config.yaml
translate: 0.06
encoder_moe_every: 2
encoder_experts_per_token: 1
epochs: 4.9
Rows from block 3 of the decoder, named by matrix and row number. Rows with one number belong to one channel. Each number is 500 + 40 x the weight over its row's rms, rounded and kept within 0 to 999. All counts start at 0. Numbers have three digits each.
# convs0: first 3x3 conv (decoder.decb.0.1.convs.0.weight, 64x64x3x3), inputs 0-12, a 3x3 kernel for each
# convs1: second 3x3 conv (decoder.decb.0.1.convs.1.weight, 64x64x3x3, transposed), outputs 0-12, a 3x3 kernel for each
convs0.2:535521481442482472551504508487506508503522479498543511518539494526519461493544511405493441631570558476490467443464488543519547427466469518489534469504494533513534508472498460446476445453491468480509535536558512496482473489490502514532476489537491472465476508535463472469508507516488516485517501524400453419519510517493402506523506524431378319502476534
convs1.2:470472488533512492532495528470483532517529534496553559499514501495517501499525506464476490508514493496482454482519516479460499541486520443456458463485454430483521543543547494501474570597643472478486519504475467467502527548533493457450530550534557571539438484471556555548502515508486509503499507496540566577467440485572583603465433467552549546472418433
convs0.3:493529467530522552566512533514468469544502489493516479490531570499495517512528549479514465455505488469559444552504540550430557563469513523495503495489547529444568465451540554526501519549555529502524522483508511463526516476480486518475507454478512546569539476482491367513498527571489472541505525541475497502381502506495491497506553486488527539532544523
convs1.3:409479550545473480523511457547520495463491458534499497512490514488471501497478524577470520541471540592501455442474437511587519466505485508511516557440455465484450441524471434494465445504469497559518494490479514501476499540486530468494512514490535610531549433522488473391511498535489483521512482522523475534488501544471575577484455420396530505438538500
convs0.4:520516553450457540483549585478475523454467470509480473502533518503519523482494496528542524494527480498557536436521529411501466417391446482499564528538543498454588524498469442485437509523550545545560496486527449407469477470418481530517443474495436534441506581472503583524491536529470497520476496491460502498526485508465571515435504478491488553490523508
convs1.4:507485463487510507481527443512494538496505522479509495514529520487490496520517525516437429522507464511568533493517510467463430495434482416462464453505483481484500479471474465493469470542475498534551494553489481485435575518499465501502476474464533540542451491501520471453524532506486491496511504515518551528518477526460482549447529487491478503510522536
convs0.5:402523467397553481398499436443507488497540466464525492473529537444473525454466494400476571442462489417528533536517490516486485489438494430546515452571518430574441551494543533505521511517495469520520447505471415529470507461501494480496487465506444507535404502463436517477521514516468476520475472487487509467535491498517493487513532533507516481478476481
convs1.5:533567510497586504470560480493463481514463550520472576493490493489480499493494507514534554490566553503541474508518478497522470506509470532517482486513423457483431483485479477468407505485399495532449482540438476520462480473452458483428495495546516519586515514476502490420496501516486493530495498518522475436520474503521489464469489441490495527516502493
convs0.6:475511474448534526502539537557514505457454427586530487496551527529526540498571507527512479402531535465575515551478511510541508565514513479489536474524550474545555523501530550542549506545569508515538472528582499543549483468509506501544504524555458571589504497552369513550504522534515550537504564497453507493522537484444498496488470505490512506479495512
convs1.6:467478496481479520492429509475450503529538483457482470493474505476466491504488516492465491486490476531411559526487408550506462546528454446440502434420491455441480457471501506520499471544489449482474481465471466458446466486502440456522543471508499552537444410505471470442496490503478463485495491507443488569499474417496493527486469512569541583527537575
convs0.7:490487433507526502497501508521502511510495491394430445558497507521479493520532524484476488534526511548432518508467515515482490466444455465515417519499511503463464463487494490510471559605545515527459502490472499511513478504522485495513544565513491533463547447492504510487505527521476499476541532541496489463513458511533498492491527472500470473478469473
convs1.7:481517489496526484531595558497547549562562552485477481505509526519521525526513511500428433495486494489521518516516546483501566529545553532480490597535514669530514443474467505483472502469465497463463517510515529579567472496467480505546453521514520477432517481479547568509482495503495490501498493505446514492495556482517520534526522518547535527530448441
convs0.8:527465549453500492513494503457419478529533537470477480461517532510531523490441458459462542500462476467595521404487514425506532438466505490526520490469517520455447540544525495509454460447526475513484493498544551522472474455458468560511548542515445490516476536478507497537501536519515520532492468455522494513518502497430603528487520449448517432440448545
convs1.8:542442560467545444495511436434499447438489505513487562513523508500498501511536523449445490537495493466543432568560527510526498421511500495519507457521485421469429536486467450521488444491539511523510449540492502504449508441503466545451534499534575512537478609423507427483499501495492478495491514513472507463497441461440553412483506495482391488501507449
convs0.9:521527486539595559508580519504481497556502504544512530542531539557509499544530505599516502489457449487473536458477504446418460522440432549505575530568560480510494512502430460496447555518538546491487494521550488513473445470446476526499487491531449532502454426487509547513553545523535485483556535535499509522569572577525543509495514517502516565478515510
convs1.9:503565538487511528476442514415449428492521499482600505514512502513507502530512527531533490545534499543435489608566626508480467454474474432409414426411441487457463519496501439459484538543487529557536577542521475417493528485498476502499480464453518519529431442491498501482514515514525517509497492514432491489468475474420523516442452462474465496488504527
convs0.10:510536478532513557541531579466427474500509541506555570502509541512534501498542545552530489551498531516462569529532535490560493509555493504507470507474464551535488561547564444507469499576458455510472463485494468516504475462495431448483484464467477529471517469539564544525505511491485526542475491505474488530522579524387479449465384515473538506495454543
convs1.10:511418491504433491540520499465500497505513504498540525498516500502518521482497500534503487539512531516511512473560480459458481511531531540416472554468528595477487567422484567528522536461511529452449560512535556470478511469527462495494483470496542451526453500517498351501493507502507515517478496493440471456506400457526606484412525475504478509464559535
convs0.11:504526465536417451534544525473441468437510418546545496490483484484495507538499515517502538566560490538450417508508551570574474583502423472513490534538528502514539437491529536492502528546581480503438491491501462517496497493451553506360455537478511590426495383566501505559463525512499512537508514478500523529481451468462443520478447432477485490440516478
convs1.11:469490532492481514576504505507486498565586462523500509518511512507507504510493517501579489516473440475484492526475470509471478429497510431444530447448518578456478523490498434526441513516530558483537433492503446520501463449472522483503486461472483499495473537522511421499498496506514510502500494509517515491570482450511501417440481460534514483494498461
convs0.12:473489510460561547411534543539514510526475453544521520525532523464499525500467514483495498469469456443462506469500463512538547462500492525510544417450443443485495478510508507531534452477442445485510468461441447503524571526529504489510426433527550491530513488466468414553480492532474513523502484485496484470524544467495531449516506495550549563477515500
convs1.12:459458470509527525485513483483453506587536521520457469509503492514516504500501490512523540501515471505491508459460479438447485431501516449362474460358489515435444536518486528521500508527504497471445502439527445518514529557529521495519453488486522550565488436526469494455512513507519528519486485493414425433476476414544509488514519500451506454504476467
convs0.13:561465490453523549474470499528514566502537513488404450499444416541549489592584534448515525515536582522416516569477432541551473528579504459491473485459480533518601445400512543564514532541487480465439515517546487485574450445559444500508545530497521513552517412570449465468497482421606595540559572541531455462541560518501471550530517575583615499473443506
convs1.13:552541530459459500530518598467505515514473503473532575513501499525509505504501482439565522450396466366436509481471484485420426535479435484525443532585543553569542508498494538494490536504517493500508526527575487483509488445477506651652512490508535489475516696564520467482509502502519498491502504489536542473460425448491528478505521525493452456463495507
convs0.14:510514568492486558482453512527460493529518488458459484458445456425466469492485525529540528503499491461432491544496461555543594539544555543508543538457486531458618547526545478571469469499460490485465487498522491442532496503458439450436537496479561503530467449496476434445437460469436467534500514543543484488492489520458494461474451488533521539502486533
convs1.14:507550515454504521495502537446460459459456473462489478495517510494515525499513521539558493480431510499493465418476490423470463430469443447433452509456473496379453527528534514506505508513486504509512433497515485484498505597514521559510504527528495561486538617491478465494497514511502514530486504505516500541466483559523469441483479448452470468497492453
convs0.15:519500503482498491516487518587527558498473510523490538441418436426443449460441445487508498519483473526529562530524520572507554551464513495447502491446498520507512517519557511503527505449514544504542491510574523502530468466508525547579553550526489445515548506530510462494437452418441476446459483454487417423484461477525488485508496577498494537487472473
convs1.15:508524483474515479465497456556506523531502493536486466503505497481490487496510506382434406461493466511550512544551522511503498511497474401470457479514482477514465464456464459462455467455450432457443427448458434455445455460452442471456506522502487497545426439494485503526507513518488482481494503508472521510505530518545537521510504525518505512533495520
convs0.16:493434477554576559419419429445471460465429443458434498534530532500488479497538500458471497545534534514557503460467424475501503438505446497510497530537560532575554467487534477524494482461447511534566503499504530537551484539521404443496471489527562608528474518440492506475501493450493484512507545529542487467464532460560555537528534463463528503519527504
convs1.16:528516561498456465554468494543549543530541514468450452505479495513500503514505508538495482511509475494414493544485522550526511523539544463463443524489468513497489559572571488525497453456473509511495565509478545523500484485479479464495505489494459508471530463519507501490506483506501498491506503502488359442483533485514507498501413509485528513489456496
convs0.17:477410411507489453512522504476458481471455502497493478522497486510529532528552506579533497511465444544537421546555504504513482509482502489404436544523524431423464531497485480546504515511513541475512543513552466507498501470515497563549454529512535617590487584522442514496508511469510478525504544527421459438485507473460456454479477464449469484532514516
convs1.17:534533522485480496586559545515499570527527533431490536501510493515521506526524502550491494512481472523494529456455414420480422588585486364457448477533491502587525472491499433443448469528466492522500441474488496536530519516544472500485467467462505480496460473471443442338520517515518521510525515489478444510563546510594517500431436443496512492580561554
convs0.18:502493535471472443471510531504489517444459422524509507509533519513521512484521504463491489554510528440516463470470432503510496460452455550524474474488498550483526455535491437515439536622579491492479484469478516483561529537502470479446534516477493479492458551484475471508524516466496510494496494505499482489478564494490543483544525553467455500493548531
convs1.18:530456471540593570470478517573521532469489518483473485503513495495496502499500501494483466479499512557509487525558616506496499486474504526431487579544500509479499489442436483512492446460452508496502503509521510472474444399476533534489427422471516496531530517499453463501511520501493498511499489503472468512483529532490456457533559518462443475553553524
convs0.19:456517477525569471560555496564517494453442451428456470513519533549517532545510556508485503413423481437513524530631571633648572524493467539553506565554546550566498518510492552558509537525532468525549493502542489561544472491475491503531502458474481482516446460499466476435517580549547566524509543556553570483537546530519469508500493473496506525497483484
convs1.19:486453497507490511478453478524525559518543575535514507514531522497508503503503509485459523523515549517465520492510476436433388357364357518455490444406457415436446498493480480503525487558531488461512497431466417402467565551551504484493521556532548520555523496539515539542515522510504511503500501499541517534506481449480404360486510542481492492515490523
convs0.20:466522417458487494409481465484497526506460564483457543510522492446503488528509526461543485406500512521425490462493471448508564495489558399467469439516459412402473513477463544566495498530498495485464529474444471465469514517536558477356498540557454560486500558330429535425519488492450462467524509509376478503527582473518431475501523564518536497507460507
convs1.20:512541552509484559471491513441537498423517453396564525519502509510498502485472514532490538510514553435491601530475409419570510540505448513499539629560457520517580409493422516526455510543535493531563556493499503505485524489434543445512523457493546578501578447544536510495507483516513502498499478510584490535528492452477482594514489487467572512492518543
convs0.21:478540487562558534528494559516510518422456489470444456502498478511471491550501540448461484487499476466528515447442447503520499520555557492517477513500524471527499494478435452512489523506475434443448519515507488505526531525479468496454471489468507467474524569454497424513531487506510479499552539549534572561503527516478479449516575527486468512483462493
convs1.21:513517482546459437559525517559572563503451470425411423514516513516516502489499497528527520475500516505514530439462454493590482572575492473485494551519500531457483528517540460420442517499510468488464437431478511507518446466505500493500500581543459456461501542482487525523505494499489491470502517502523526539477478496421486451518481493509518501448410448
convs0.22:488550436540490505447438468427552443556512486519529459572569566561564546484455458515509481557551479487565454506529503475570481526546522485525496505470542516458512501488476505491455488459536477517444453490493504474512475447505557520468407428448536503481438471472491505489594586583483520470458491483500534476525538521557610520514582503407471483510576454
convs1.22:531495538555507528530499472584575494490503482557503505498514502514512514515512511535462511479504455528456535406427429497478460479442383527480468499435513525476484525509459488520486468534438532469466532490485568548533466462468476445494516535523497521495507428524478542439498501505528525525509493508389369430530525436497501513537460488500500496548527521
convs0.23:492504532461488473483524515487548527530524470447455487459437452493488503538523500539527532482530574372471485524463493426437521437544528471510541446509497530547621511497500510554486472437470457497485468544510487530478420527532483488473493491462516445511475557542500513467504440410519506498563546490509466466481455514489461517523496495526542540483550513
convs1.23:447457428495557510484524510489539558512521515476521461524506503507502495496508499441551518506493588508487477455476487507513491533542455391462483477508487461527493506504530491510456498460424531504484524569535518507455503517555572532453475497529507405502536540531524412529529507519508489501486498501540486460466496580494490421508477486451433486503443466
convs0.24:516544489453510491496532578486454490495544523469526432559517518534539526525489476495484589508485610556443541465490528487565607462487503496519539479484572481472582517508490535567472502569521495531446496532501472458509464485489551555514462453455524512537463456542497452465527487489520487495500502484525461498511533536513533489442431521570582606519564589
convs1.24:486370482457499491466509435476537510492524482462482514515499504499501501515506535504430491535456525512538506516490488566474441508486522487482517509486533468499495478483513506441513490428532541491540534511503496524460487485478450502499480495482509568536490448496436450484502497491466489494489494509516489479481443426488515515449414448409452493486464566
convs0.25:524532477472542505521484478495522495513547535538538468531480531485493521455444471492454447472493458494477469527521483492483495479495440537521494478533327527482474505521508474548530513545456474504461425534437485489413496504431488439468490470449471500481514540482552531554493494498530491508480445481530548507568547511463524536499521553551516474444462525
convs1.25:543435430513514472523526502414444467484426487495433537501483510506502515506491502555492549514539444479559491529502510499489506511452468487399359547439428477391450487542498493442481481407466508464529569520524559521606555528521563523528528527484470451395444457422537516460512484498520515531512517514500440436463492459513463450522494477466486476426428450
convs0.26:466445562492488544499457537537522525523495517489505478527489515558492499556531498441486474398445455445499555489568509451475495436386467483477488480430482533455619497498448508483549552495462525478525487500491506455601514551496482513533460473454522480475430487513483471510514496497513503497547504499578542502467486502548533460510493504499496538501488523
convs1.26:485573533476550461460517491492499431487458448489508470512493495494491501520504511488486572453513594497551493567612581497554525505503451497499471490555518510527512535546472459516489493515511500533539493502501469443449490564487493456445493492449487614624471514528437503556526498500503493513499476502517481511499524527496447495533477460506464469537525498
convs0.27:563513497475507516470555521435482490468476451478456484513509490507514466534481450511473465501467467548479512522491483494505492502484412499506537503510541463515550497513539495481518465384482499449553463487530449465541476495478428403497446453484579561496475481518416536562539471516502479484478492453445498494523452490514491522425468458473467490500539488
convs1.27:534554515519517514546457455524477489487479493505525534513523509526523496511510495446517452479499423466482529427517568486531532511482492485542552445482567516458561506473479519522560471475524494532590488533533440526515512511558520541535536525534463560497467509579485477486508516505512514506502513494483466482535516510498502525417410424541482458572522543
convs0.28:480507483510507502456543481513479487453522531495501495455471498466461490513526538464484493513510508501486376470499502503544505500501522524530488502550490503518559493484569491428514513468449499506529518504469499506448457487506499454437476482484506498521520537421428494488437480477478490478541532563505493457533530564485493394498571498482496453571542454
convs1.28:500482456504510520503513514520529471501484479513515474505497496532509507481493490482522546429566420479582500466439489497520588492488508595500453490519559503493529496510526542495513532532493504478531445468445486492479588525485455463529548517480483460432494523480532500521505492531534504518501501510562524518584489480488532493519507538579504512459469471
convs0.29:524515538421495495435501510461499540474488488422503488561536493521501444523482497544429525494489537415452568524485465507497424485483379481493502424513415545486478518485481513484511568470506549500535516495550486486526580549592443486591484467558534512477494502533572479505542515465525475394544472491482542504470501446452517504508512496466474446545515529
convs1.29:491498481527515473487522457550501535494416510527429548523499488496488480509488496474494533502483459490549454496469586562450503499483489528515484489522506500492518516484476525492466469486513514431502490469526496479459521543533425495515496511452549484498438561523503519504525531512510475494490490497440556535501458519492515519518502485546480453538511474
convs0.30:463464478510458493537520569508499459556469466519525511470491521486488488506504509422429482361277394516467503502537514573563553516543499508530561483499481523524523575540524501485490487457529451469565470475497532512527450479496555513533524539539480427474536512536505481548483501490508528556475507514502482455516463466532430464456460452496495477486477463
convs1.30:444481489472541524509582531466480503518515503475440457490498493504511507501514518468497481557552534533553589530517539450397453397429442418430465451462485414454424479479491507542542538489458516527475483509544498520487448449455489478499570574523500493491467456476518519464485492491480482488520532527551501464563531491537537555524525541524521526499492522
convs0.31:502530455463542510482510486503467453525481463529533476459501485511566515487522516501518490561589527516531431476474477516500513483466475488487502529480525524465504485536480497490474503443453532531485502498498507487485505528506531516499418387449515546504520538528580476510493518507500547516459515533482557502519467494491441404494496486473494467469513434
convs1.31:462467550495536577495504462603556524586557540527469450493496487472478477496495494478484535479484463503515496489497468442442418497509511375390474450445481398472487516511511524527526427464457471503514458444440458525448445442462429448474475482460495480511502473495470509466499507501489480489496492494441446476494502528530531517508501485533536495550568578
convs0.32:384465517343511465367486483456486478467479515491508515446452470483459479447468467421482520425481540407484519499533500512522458529533511403532541410561516371540470515482524452491456520518494437484473413490472387470437504451464546511519546462482528475523479485454437507510489458455477495455469470479558469516581437473544490463496532486493468487486508478
convs1.32:484600688449587596442557581482475513501489443522498457510514517492496505512521517513551597482540577492537565493514489493531482443494436499538608474547622452509552536527511545534466533517457496562550509571578486534537507483483469500445484475514509546510495576498506504523497506514496497510512529524534464537561512523515476456508506514509498558544509499
convs0.33:477470513466434474455448529560516414571528518481501510518512526448481463466478506528530552439441436499551491512486554519463540530514526505482477517459474560465505443488465462477506481482480448497497447417472524434452481546530492478530564472489481461559538442419468471504494491504442439463503501469456506485453481436541497539450434456513455486498462547
convs1.33:485542527521537561460451457525485490458462455542531483509490518507475503523499528490572517508471518492572569455450504493524488481494507424562469570561474569518526497553535486494472526559533563561550583547521523478504509490439448463428486466522519540466493608415572541468503484508499466494509492517497522501517508506506525537466515505450493456540571469
convs0.34:452525460416572453429556479515499488480532515476491452535513486524473498500472465459530563420513518423551502557423465548453502574484512472554479468614440440624458520424510488467491477514487430541486427554477446573441489506515491470482516453467442563500482525458442533503539485510497483511488478482505474510523494487514520504476447450520477502478483432
convs1.34:476559452491595484496573503506474434510461433516466438497489519496481516508494529509545523502553532523541502491505417496512395491522432518510473494508481471494410464482495485485478488482457501531426510546504489526472513468493491491539508505616521517473496514468497498382493490507481483511496491509481441370488465411488492444483494420484474436506495479
convs0.35:449531578442518502396540457524497515527500557506510590506490505491462494484442487505510505482550548526549551546530522564530510536531441427516485378465450433513498487545506491487491513461502445498502442496437428494496476494473458479491524481528438499447396532474519493507510470504474453467489475469498494479488481449587491473542527521539508518543514504
convs1.35:483522549497494576457444502477464475458464446496510457514525501503508504496502500496550499428429484512446492559536541491467443424467448471512546560539590494476525567502527508493508516487530466481522528496588549450529459490534472545572507533592492477400555620522557561613500496472488483494499497495516524490446458511480483475502542532543472439497459481
convs0.36:439479541483514551518536447574429417530422423555498463487526548437525533441522533478471517470594563507480506527531529468498490446468480526515495501475492494509490483550523449500486538467496515518524541457487483485493488507510429451498542487567461572503499531518368441557486518558417514547464504556486542487453466468628590510493508541481422455496507446
convs1.36:497480485522480580500518497559523445533499517566410534499495507521501497488486506473441529445453521480497530496497513459477494479489491523487546527490575547485531468521462520503570483484399506477577535456531513519499471514467476460512500516529392533568515485496462565463504506525516500500496483516529436408508582521441437517524531502500558467473492478
convs0.37:506450510439500524479520509528472502588570578484511517485506515470496487462491474492513500455524473452534538523518475477498525488457495533450528468424536522459525436529470429553480418530468518470571527459570540436553476482472435500530492474475499463511520563530580486519492528488512484471461478505469493509500484480480523462514510539484521500502475487
convs1.37:509494481471576437479558513496520433493480438504533469499493497486485502506515509412531499424506484533524516587442578540452522472461546512528509472563478437635452531509481420551460484572433504467503451561526461506533477513506473529441492544559515458502459553454460539456507505505482476498506514502542528490548450590503485462543485545535438527484499476
convs0.38:491472508435472492500463489482457466445472478462454477516489545527500520476471511446455512517548503475479484505543494509542508459520505505497503525494532518514518515572557448505474471510511525514520497525468538535495507535443472472473512539503534532470451458459482496457543513554510510497490502504517539555461419452509473494421462452465440457523536465
convs1.38:555580578524583526628619508475441454517468505536452525493501500527526535526512514511499548502608584495558478539531524478470465488479521542462503537452433556488520556521519499482502508514515493511572477504453448509507486518504454481469463493467498551540489416404469500446495493507513515536506488514566508542589571545524514516512485464508519497555492511
convs0.39:456505481444519482402469500515533531515501466531525472510513532512497468511485494502483467504523441517503497544479546440503516528505512445515431403463409457488472489430531451476543512451500443481456404460501459497500504474525503457505459443467485528528542506543494552488514534522523515503502524527430499562445491442506477590540563565491538408441539556
convs1.39:517408501534506533565531524504524474465434407503467503490498496519525516499525503525496511538502516473507451557594509571589534526512500510448515542483499569478551458565505543575559522536570555503523576553525609535574571507498515549509552492520565512443425521483515459490499497493543527521519526516480469504479500536515534490437522528460464444420493434
convs0.40:493530529436447450514510506495496481504558576527505476550537516528499547469489475529592475506483518551539522504508485486486533512456512460480470479452392495502463496548499465528490470530494485488434482513464510526528427490474568528483473501491446482516554446391504501402537541504444467510471449477524551491492446519538519529507513493417433481470480483
convs1.40:591585595553578559551471534506525512453494472473452466502534494493520493494529491514502445510546519512401458492522504453520551575535579541530579611545518588552541538502511489438462462440484532488510567540501579540523480478498561527535515507552493510546620499474493537487489524482497524501495510507488453483483531442499462511478490482481478537416421500
convs0.41:472513486470574501450552516450444486479463479523458458504479484530528513499497505461438517416434524510525502553467469548508565561491463410502466513583544506564479533533589588519488491507520460508564519535546501551535484455465489488527538465501482509466575538466476470545506505516527503540512520467550463508529518524504469534395398436525517521479468540
convs1.41:482513430465542445489497496455450429489472488528496502506499488490484501502488504488500508481551456496497469482500497502450457480497562477491483506490433476488467497488479469450365542488414477506474456501458435490469480479478508510470469507463501482503464426381524484458500494500495492502485495524505523440485472381493506491476452489540481562519464560
convs0.42:437492511479509526475554458532502457502471479540521474469475504461445488466481477409459491548441491486427528482509468503500486452527590507444491482465506531548544468480492466502492483491491418509538419500431479499466479500554560445418480535513533495526504469487523601472454460487509456495530535524507492459418478465464544530514490596456474512495522566
convs1.42:411512360544485474486423463502474501522546557442530466487478488510536507488507492541533567472505536467451493427419446512510494494394502474488413457386438517461466438492475528479510542511497449474495476488526504458508472537459548470538502504493462544413570447492534488455491470493505520512482505504508402529406476464549516498492458546454499454490475516
convs0.43:512490539489528484457517565575548470515438456446522539540553564501501532491520521523430455520359572515563478567483498486605521518546514525470515496537512505491490494496490430498445473479519539547507505523585521539527485455502523484505482468497420490493472529450507408493535519522472479511444491482492548487480537563543524493497501574481476549490555507
convs1.43:477493493487505553511406455480531516468561428516488418515498518503492506504524522500482497450597487557443559523487430459500502511476474464481503518472469473467432534547503512510449557510500481473502524482528440424485512470539449501471609502487493536492515475521502527451506502523493479491518517515473459480490458429534510525511446521507486519508522522
convs0.44:506555536512479550479517565477496504500501473525517488519545569522508538517497487427487500445498494536533544498449435573495513596463469473529525472519532504516571555525528526496518503449500469537517505538530487490524455432452566478489472518553461528446515504475484476465538562522502553529511526506489529504512577504513558489517552556561545533477440483
convs1.44:508480513486477498449493473475440476527443492505479562501466508502471496515491529496411443460484495522582594482455416540521468537508480500466502512472492516469448477530535475482465487464433461459486459473508488509466472481452492480520567552536486511495438409476538436459501474505492456494521501536515581422541488397492518547521541505524516515462446516
convs0.45:509539533473508498526549478442437433467458426519458498493542548472536531517541545477542460481508396504468505496455491463512411484562470496529485466458504484518528509528522492554510491525551489493457509524486528462563550531495536492454500545544547469495550482476477585567449465525490515520486558557466522493482440472464534489388501521566437584485503499
convs1.45:462517431508467486492533547538557495635607546588508439493483501508519502478496482487504466548521459541442526462483542511547505427566493477497452492515539512487526465465452478509521460437422510468451495468462569542493476481443539536537516501492467497490555461488655552511506498510510507502486517494538470531563559509430468510502538539460526468500515507
convs0.46:500502485516491417524489494557461538556520516567525561538523549492536519530556546461527464447504498480562455527408470418424470470448523502492443557484511565449466500500469563488455460406464536529543518450507543473540514502472478477466468538527504468456542530544515522553552542551513492501527548536394431497406427504523482470574609570523523569511528527
convs1.46:492483530561529553507461528501502404424488378504561438472490493470508513462495511482505536469475603504470519462471541548546562483524463488537473505527473547573457517569450499568407533584470467481500488514541486479504481537517504559489518548510450472518460478490580561523507492504495483509505508517480492516547493604493465547602528502485448485453523444
convs0.47:487485477546506461510481473453506454504518505546539546517568578476491523495479514471451494519507494562470458518503510489447448571544506449407450488426466431382402510498508512510490499489455460419500505451456489443441514541490505466494475520535454456510552571581525520501522533576522537543523538541480461406558479481531518532495504498526535572540503553
convs1.47:485543534552604546541582531455450474488440467540485507515488495520522526499511522537543485530524497538533483427472445504519503483541521585612573533573540488559539482530540505509520494494506566557505577566547530554516450467463490477486501528504496497439488471435528512517501485498506517511496509524490471407563519454609541499480460487467475507543506559
convs0.48:519523506513529436439443484467530491464485503522490421434491511413439530456491543507491520486486529538480500455472473431497586475516569531506510494485509498527521479527491480504503493559501502492468501564492506527489487460489531446429522548475498360436549513440455572483423469530406447532472496584554565484497521516512550467552506471529479524500500546
convs1.48:518474503506444445522462491533557467414526481445491515495501514483496509488521531585514467530526567435469516410482495442537481426538551490471517480541455451563530491520537516478546572517540491450459453431438534520438509488488555486446522525484455406480566506453568605484482497518488506503502524534534453494537484431486436485496559532490540531480461474
convs0.49:532447475529393468500519501544462480530452551545526527552522510542530478514491479435553489469513532514495462524504519536531512496516508542425384538478522553498422495472479505455516537522548542485501529496537556443489513442480548553520490497572534497513512491498525582534571515552508521496507548534471493504458522509499506496536522528523534532544533530
convs1.49:522518549530508597546502569472506448451482392461553422468493505482496496468498495564471565556489622482497574482516519473515502487498506492527474554533495508493459491552454514558429510630484552543522525512543467501500481526456435541467528511480471491456564535549595503494481493498507498508488492504501518533532464526568512558505481507458416459491488455
convs0.50:509496588510523522491493515509576552488524446452463474495509524503467494529525500498475502498450549524417458509511520483519452478522489442511457482558508425518509475489460519519483531436589417489365452500458472539492475492483518554515526520464484432410482534475517485535483506521484490504535508507495446521529570590578538489502474456468484502463509385
convs1.50:472491505477536513463514501488561457522611525484471459513484503502478497503503505410552482491552539539453551537470556495598505495572417508505518450553485450533472621412556467459484471440460473444519482479510525534516438446508440484479554462525440480506481538456544522464516482512491463489503511508510483552482457497412570519580452483534506488406543444
convs0.51:535512452447401448498596561492470458514466436497427436457530596452527605466481551514436432514598528538440458458461507429412479448455462490445508453482460538531532485528477503509484464567543488437456487466490525518546496475422503486461527477527461510462534482420487533500482510618418481582441465531552521484508465437479511558473467536478514529476471506
convs1.51:484522517481548530494510521512553490490510469539556503502509493506527509489514506509529561484464479509518480461547597442542538411557556481485569547581608578538495458497505461474514475477477544496497522499458500510521478475493549526518550504522517518510542525539518440519494513518503537521484520518533528482478527463495431443509535518480526516468476449
convs0.52:451397438500367483525529539508504548551550509468459484496496502477473529509509498510518539459523500508624520465555489470568488442468468521437497510450461548519566493575458467446438531473469493465534492437464504431523508514543441496535472515485514521497480503471539480475482448506512487506488484459559520522459448408530578460482513463423481466518477447
convs1.52:518533491574583560550551554570534525440507495474475470517530507491498482489521509490477470453514463530555518502521550593615587510524473471393445547563488506572514517507503522530543482522489573601551522515520488518493538537485470538482442487447522516531544561574526545416512534523510517496488508503493494474531543480492492446523509531560512515502475479
convs0.53:489543481500540465499525417502547479513594525489565532484483486485512532490496516441539522484558515418538420525444524465419508498451496491535517488572483551597466476493583514530561485469474525535520496550523530553485497523535465521551501513537477544514487517502519517552544496499537509519546539499509439488506475455522508482510535550490516497525522537
convs1.53:515565549507593383503555461523464542526455516530469549505491501500492509505498485509557563503570426500532472510515441541545576484522471526515446548536467479503457487485554491484443515501454523548482513556491489534452500460529524509465454491434491511506516535467523512417509510514504491504495493503554499480526521547486496487543512493497484532476483462
convs0.54:515498562470499554502461550499506488516486448514490478464476475520529544518506508471457444520479454500485530475422475526453468524460374518462478532489539490474570524536551558525523531534485471481515538519535515466517515508492523494459523449408522432482536475595485435507524503479563562545490493540477429544550464493494426547546556529524480495563454500
convs1.54:481585439451523518448519557511497496537518461540526451515525527467480483505503511466530430480533483466488500564585514470488446533533513430520425457508461516517484523520526480433481463410457476526460460479500482488520489508453479479507503474512543576450445443474514524489516522518464481482503495514575603524455479379476495548490480508543532496544480509
convs0.55:524501474484500475484500504502523510547509494507466470506506495479479484497489493484534503539416352483461517504523512562487542478522524432487457490503507411497446489523441511555471487576420439523502513532473431490428462444381536506525547596536521519408514506504521538517481503504507524512517500487517587536482611479500550526479430482544533574484511544
convs1.55:495502591503510529526563529460500477540531454495418428536493510504474493509478509477441538566527561531510481427502461454504509451483516523453561536421539597512500459474482490421474458405518568502527501425511510483506474442474477447465498484500465492511511421526614517518526496505498492501529497533464448505401475498514481546486532521474534496528516523
convs0.56:450493530514511546454484505483475540508523549496489521507533543470464523456464511530515538535493479588494567475453500501503505446461478517496472481432522494503496454467453475487506511545538467470458442479498430515476466471474493505496462509458478460498469529551571543494507481526457454523483504538487520447460465427546592510514496533524564547463515568
convs1.56:488502534425490533446448534454496453472452460480527511501500503505507507502509500440497434567522504457461464509417509495543544516486481443459510465549494446447500484406446494477524511531530534494474489531471612533481482486504463542522519548536508440508517611525530508575481486490502506508501506513482509414526474475543488474481491515502425511421409500
convs0.57:506398472502540544486485495523498543472515509489482521536513522483531537519533522477438453553489500534477501509534523467486434427454536491457502488444507483478493475460491536525477522525512523488509440470498514527499519544525406481449501487539559551498454348503484508414481480487474486504464503500531515504479531547558476478501501463502450537535535533
convs1.57:485524536524478508522542556411475411528529550490505473493500501521526515499496502455459454457495488496543438467547589508483485430429465513470486442485557469504513487422411539519527525508503446452515585612560516512545498519529503515537471498479447487543493523467488493464491491494524519517489492493542478454485382508515505496490518513491456488507498507
convs0.58:523567556534537488479443455555564524516517495506519506451492518503540528550560597523509483525503475486614494435588477482568503528529523503515559503505536523495524475497516494544518512463461470492483504490551528517550504458483437504485418450435483456521488504475490389429454498506491522557585576615453556479545522531538552542459531443474443462585622551
convs1.58:517483481485555546401467528592502548507562541505527513517519510499491506508491509461366487412486399439458463419459467522506473441424498469450440542504555447505517502494480508522518486484484527531510491476449492511524576531526494501489458488492551574529526456554511594442499519507500504519499475512419417494499490513517489486453446485498506499530514525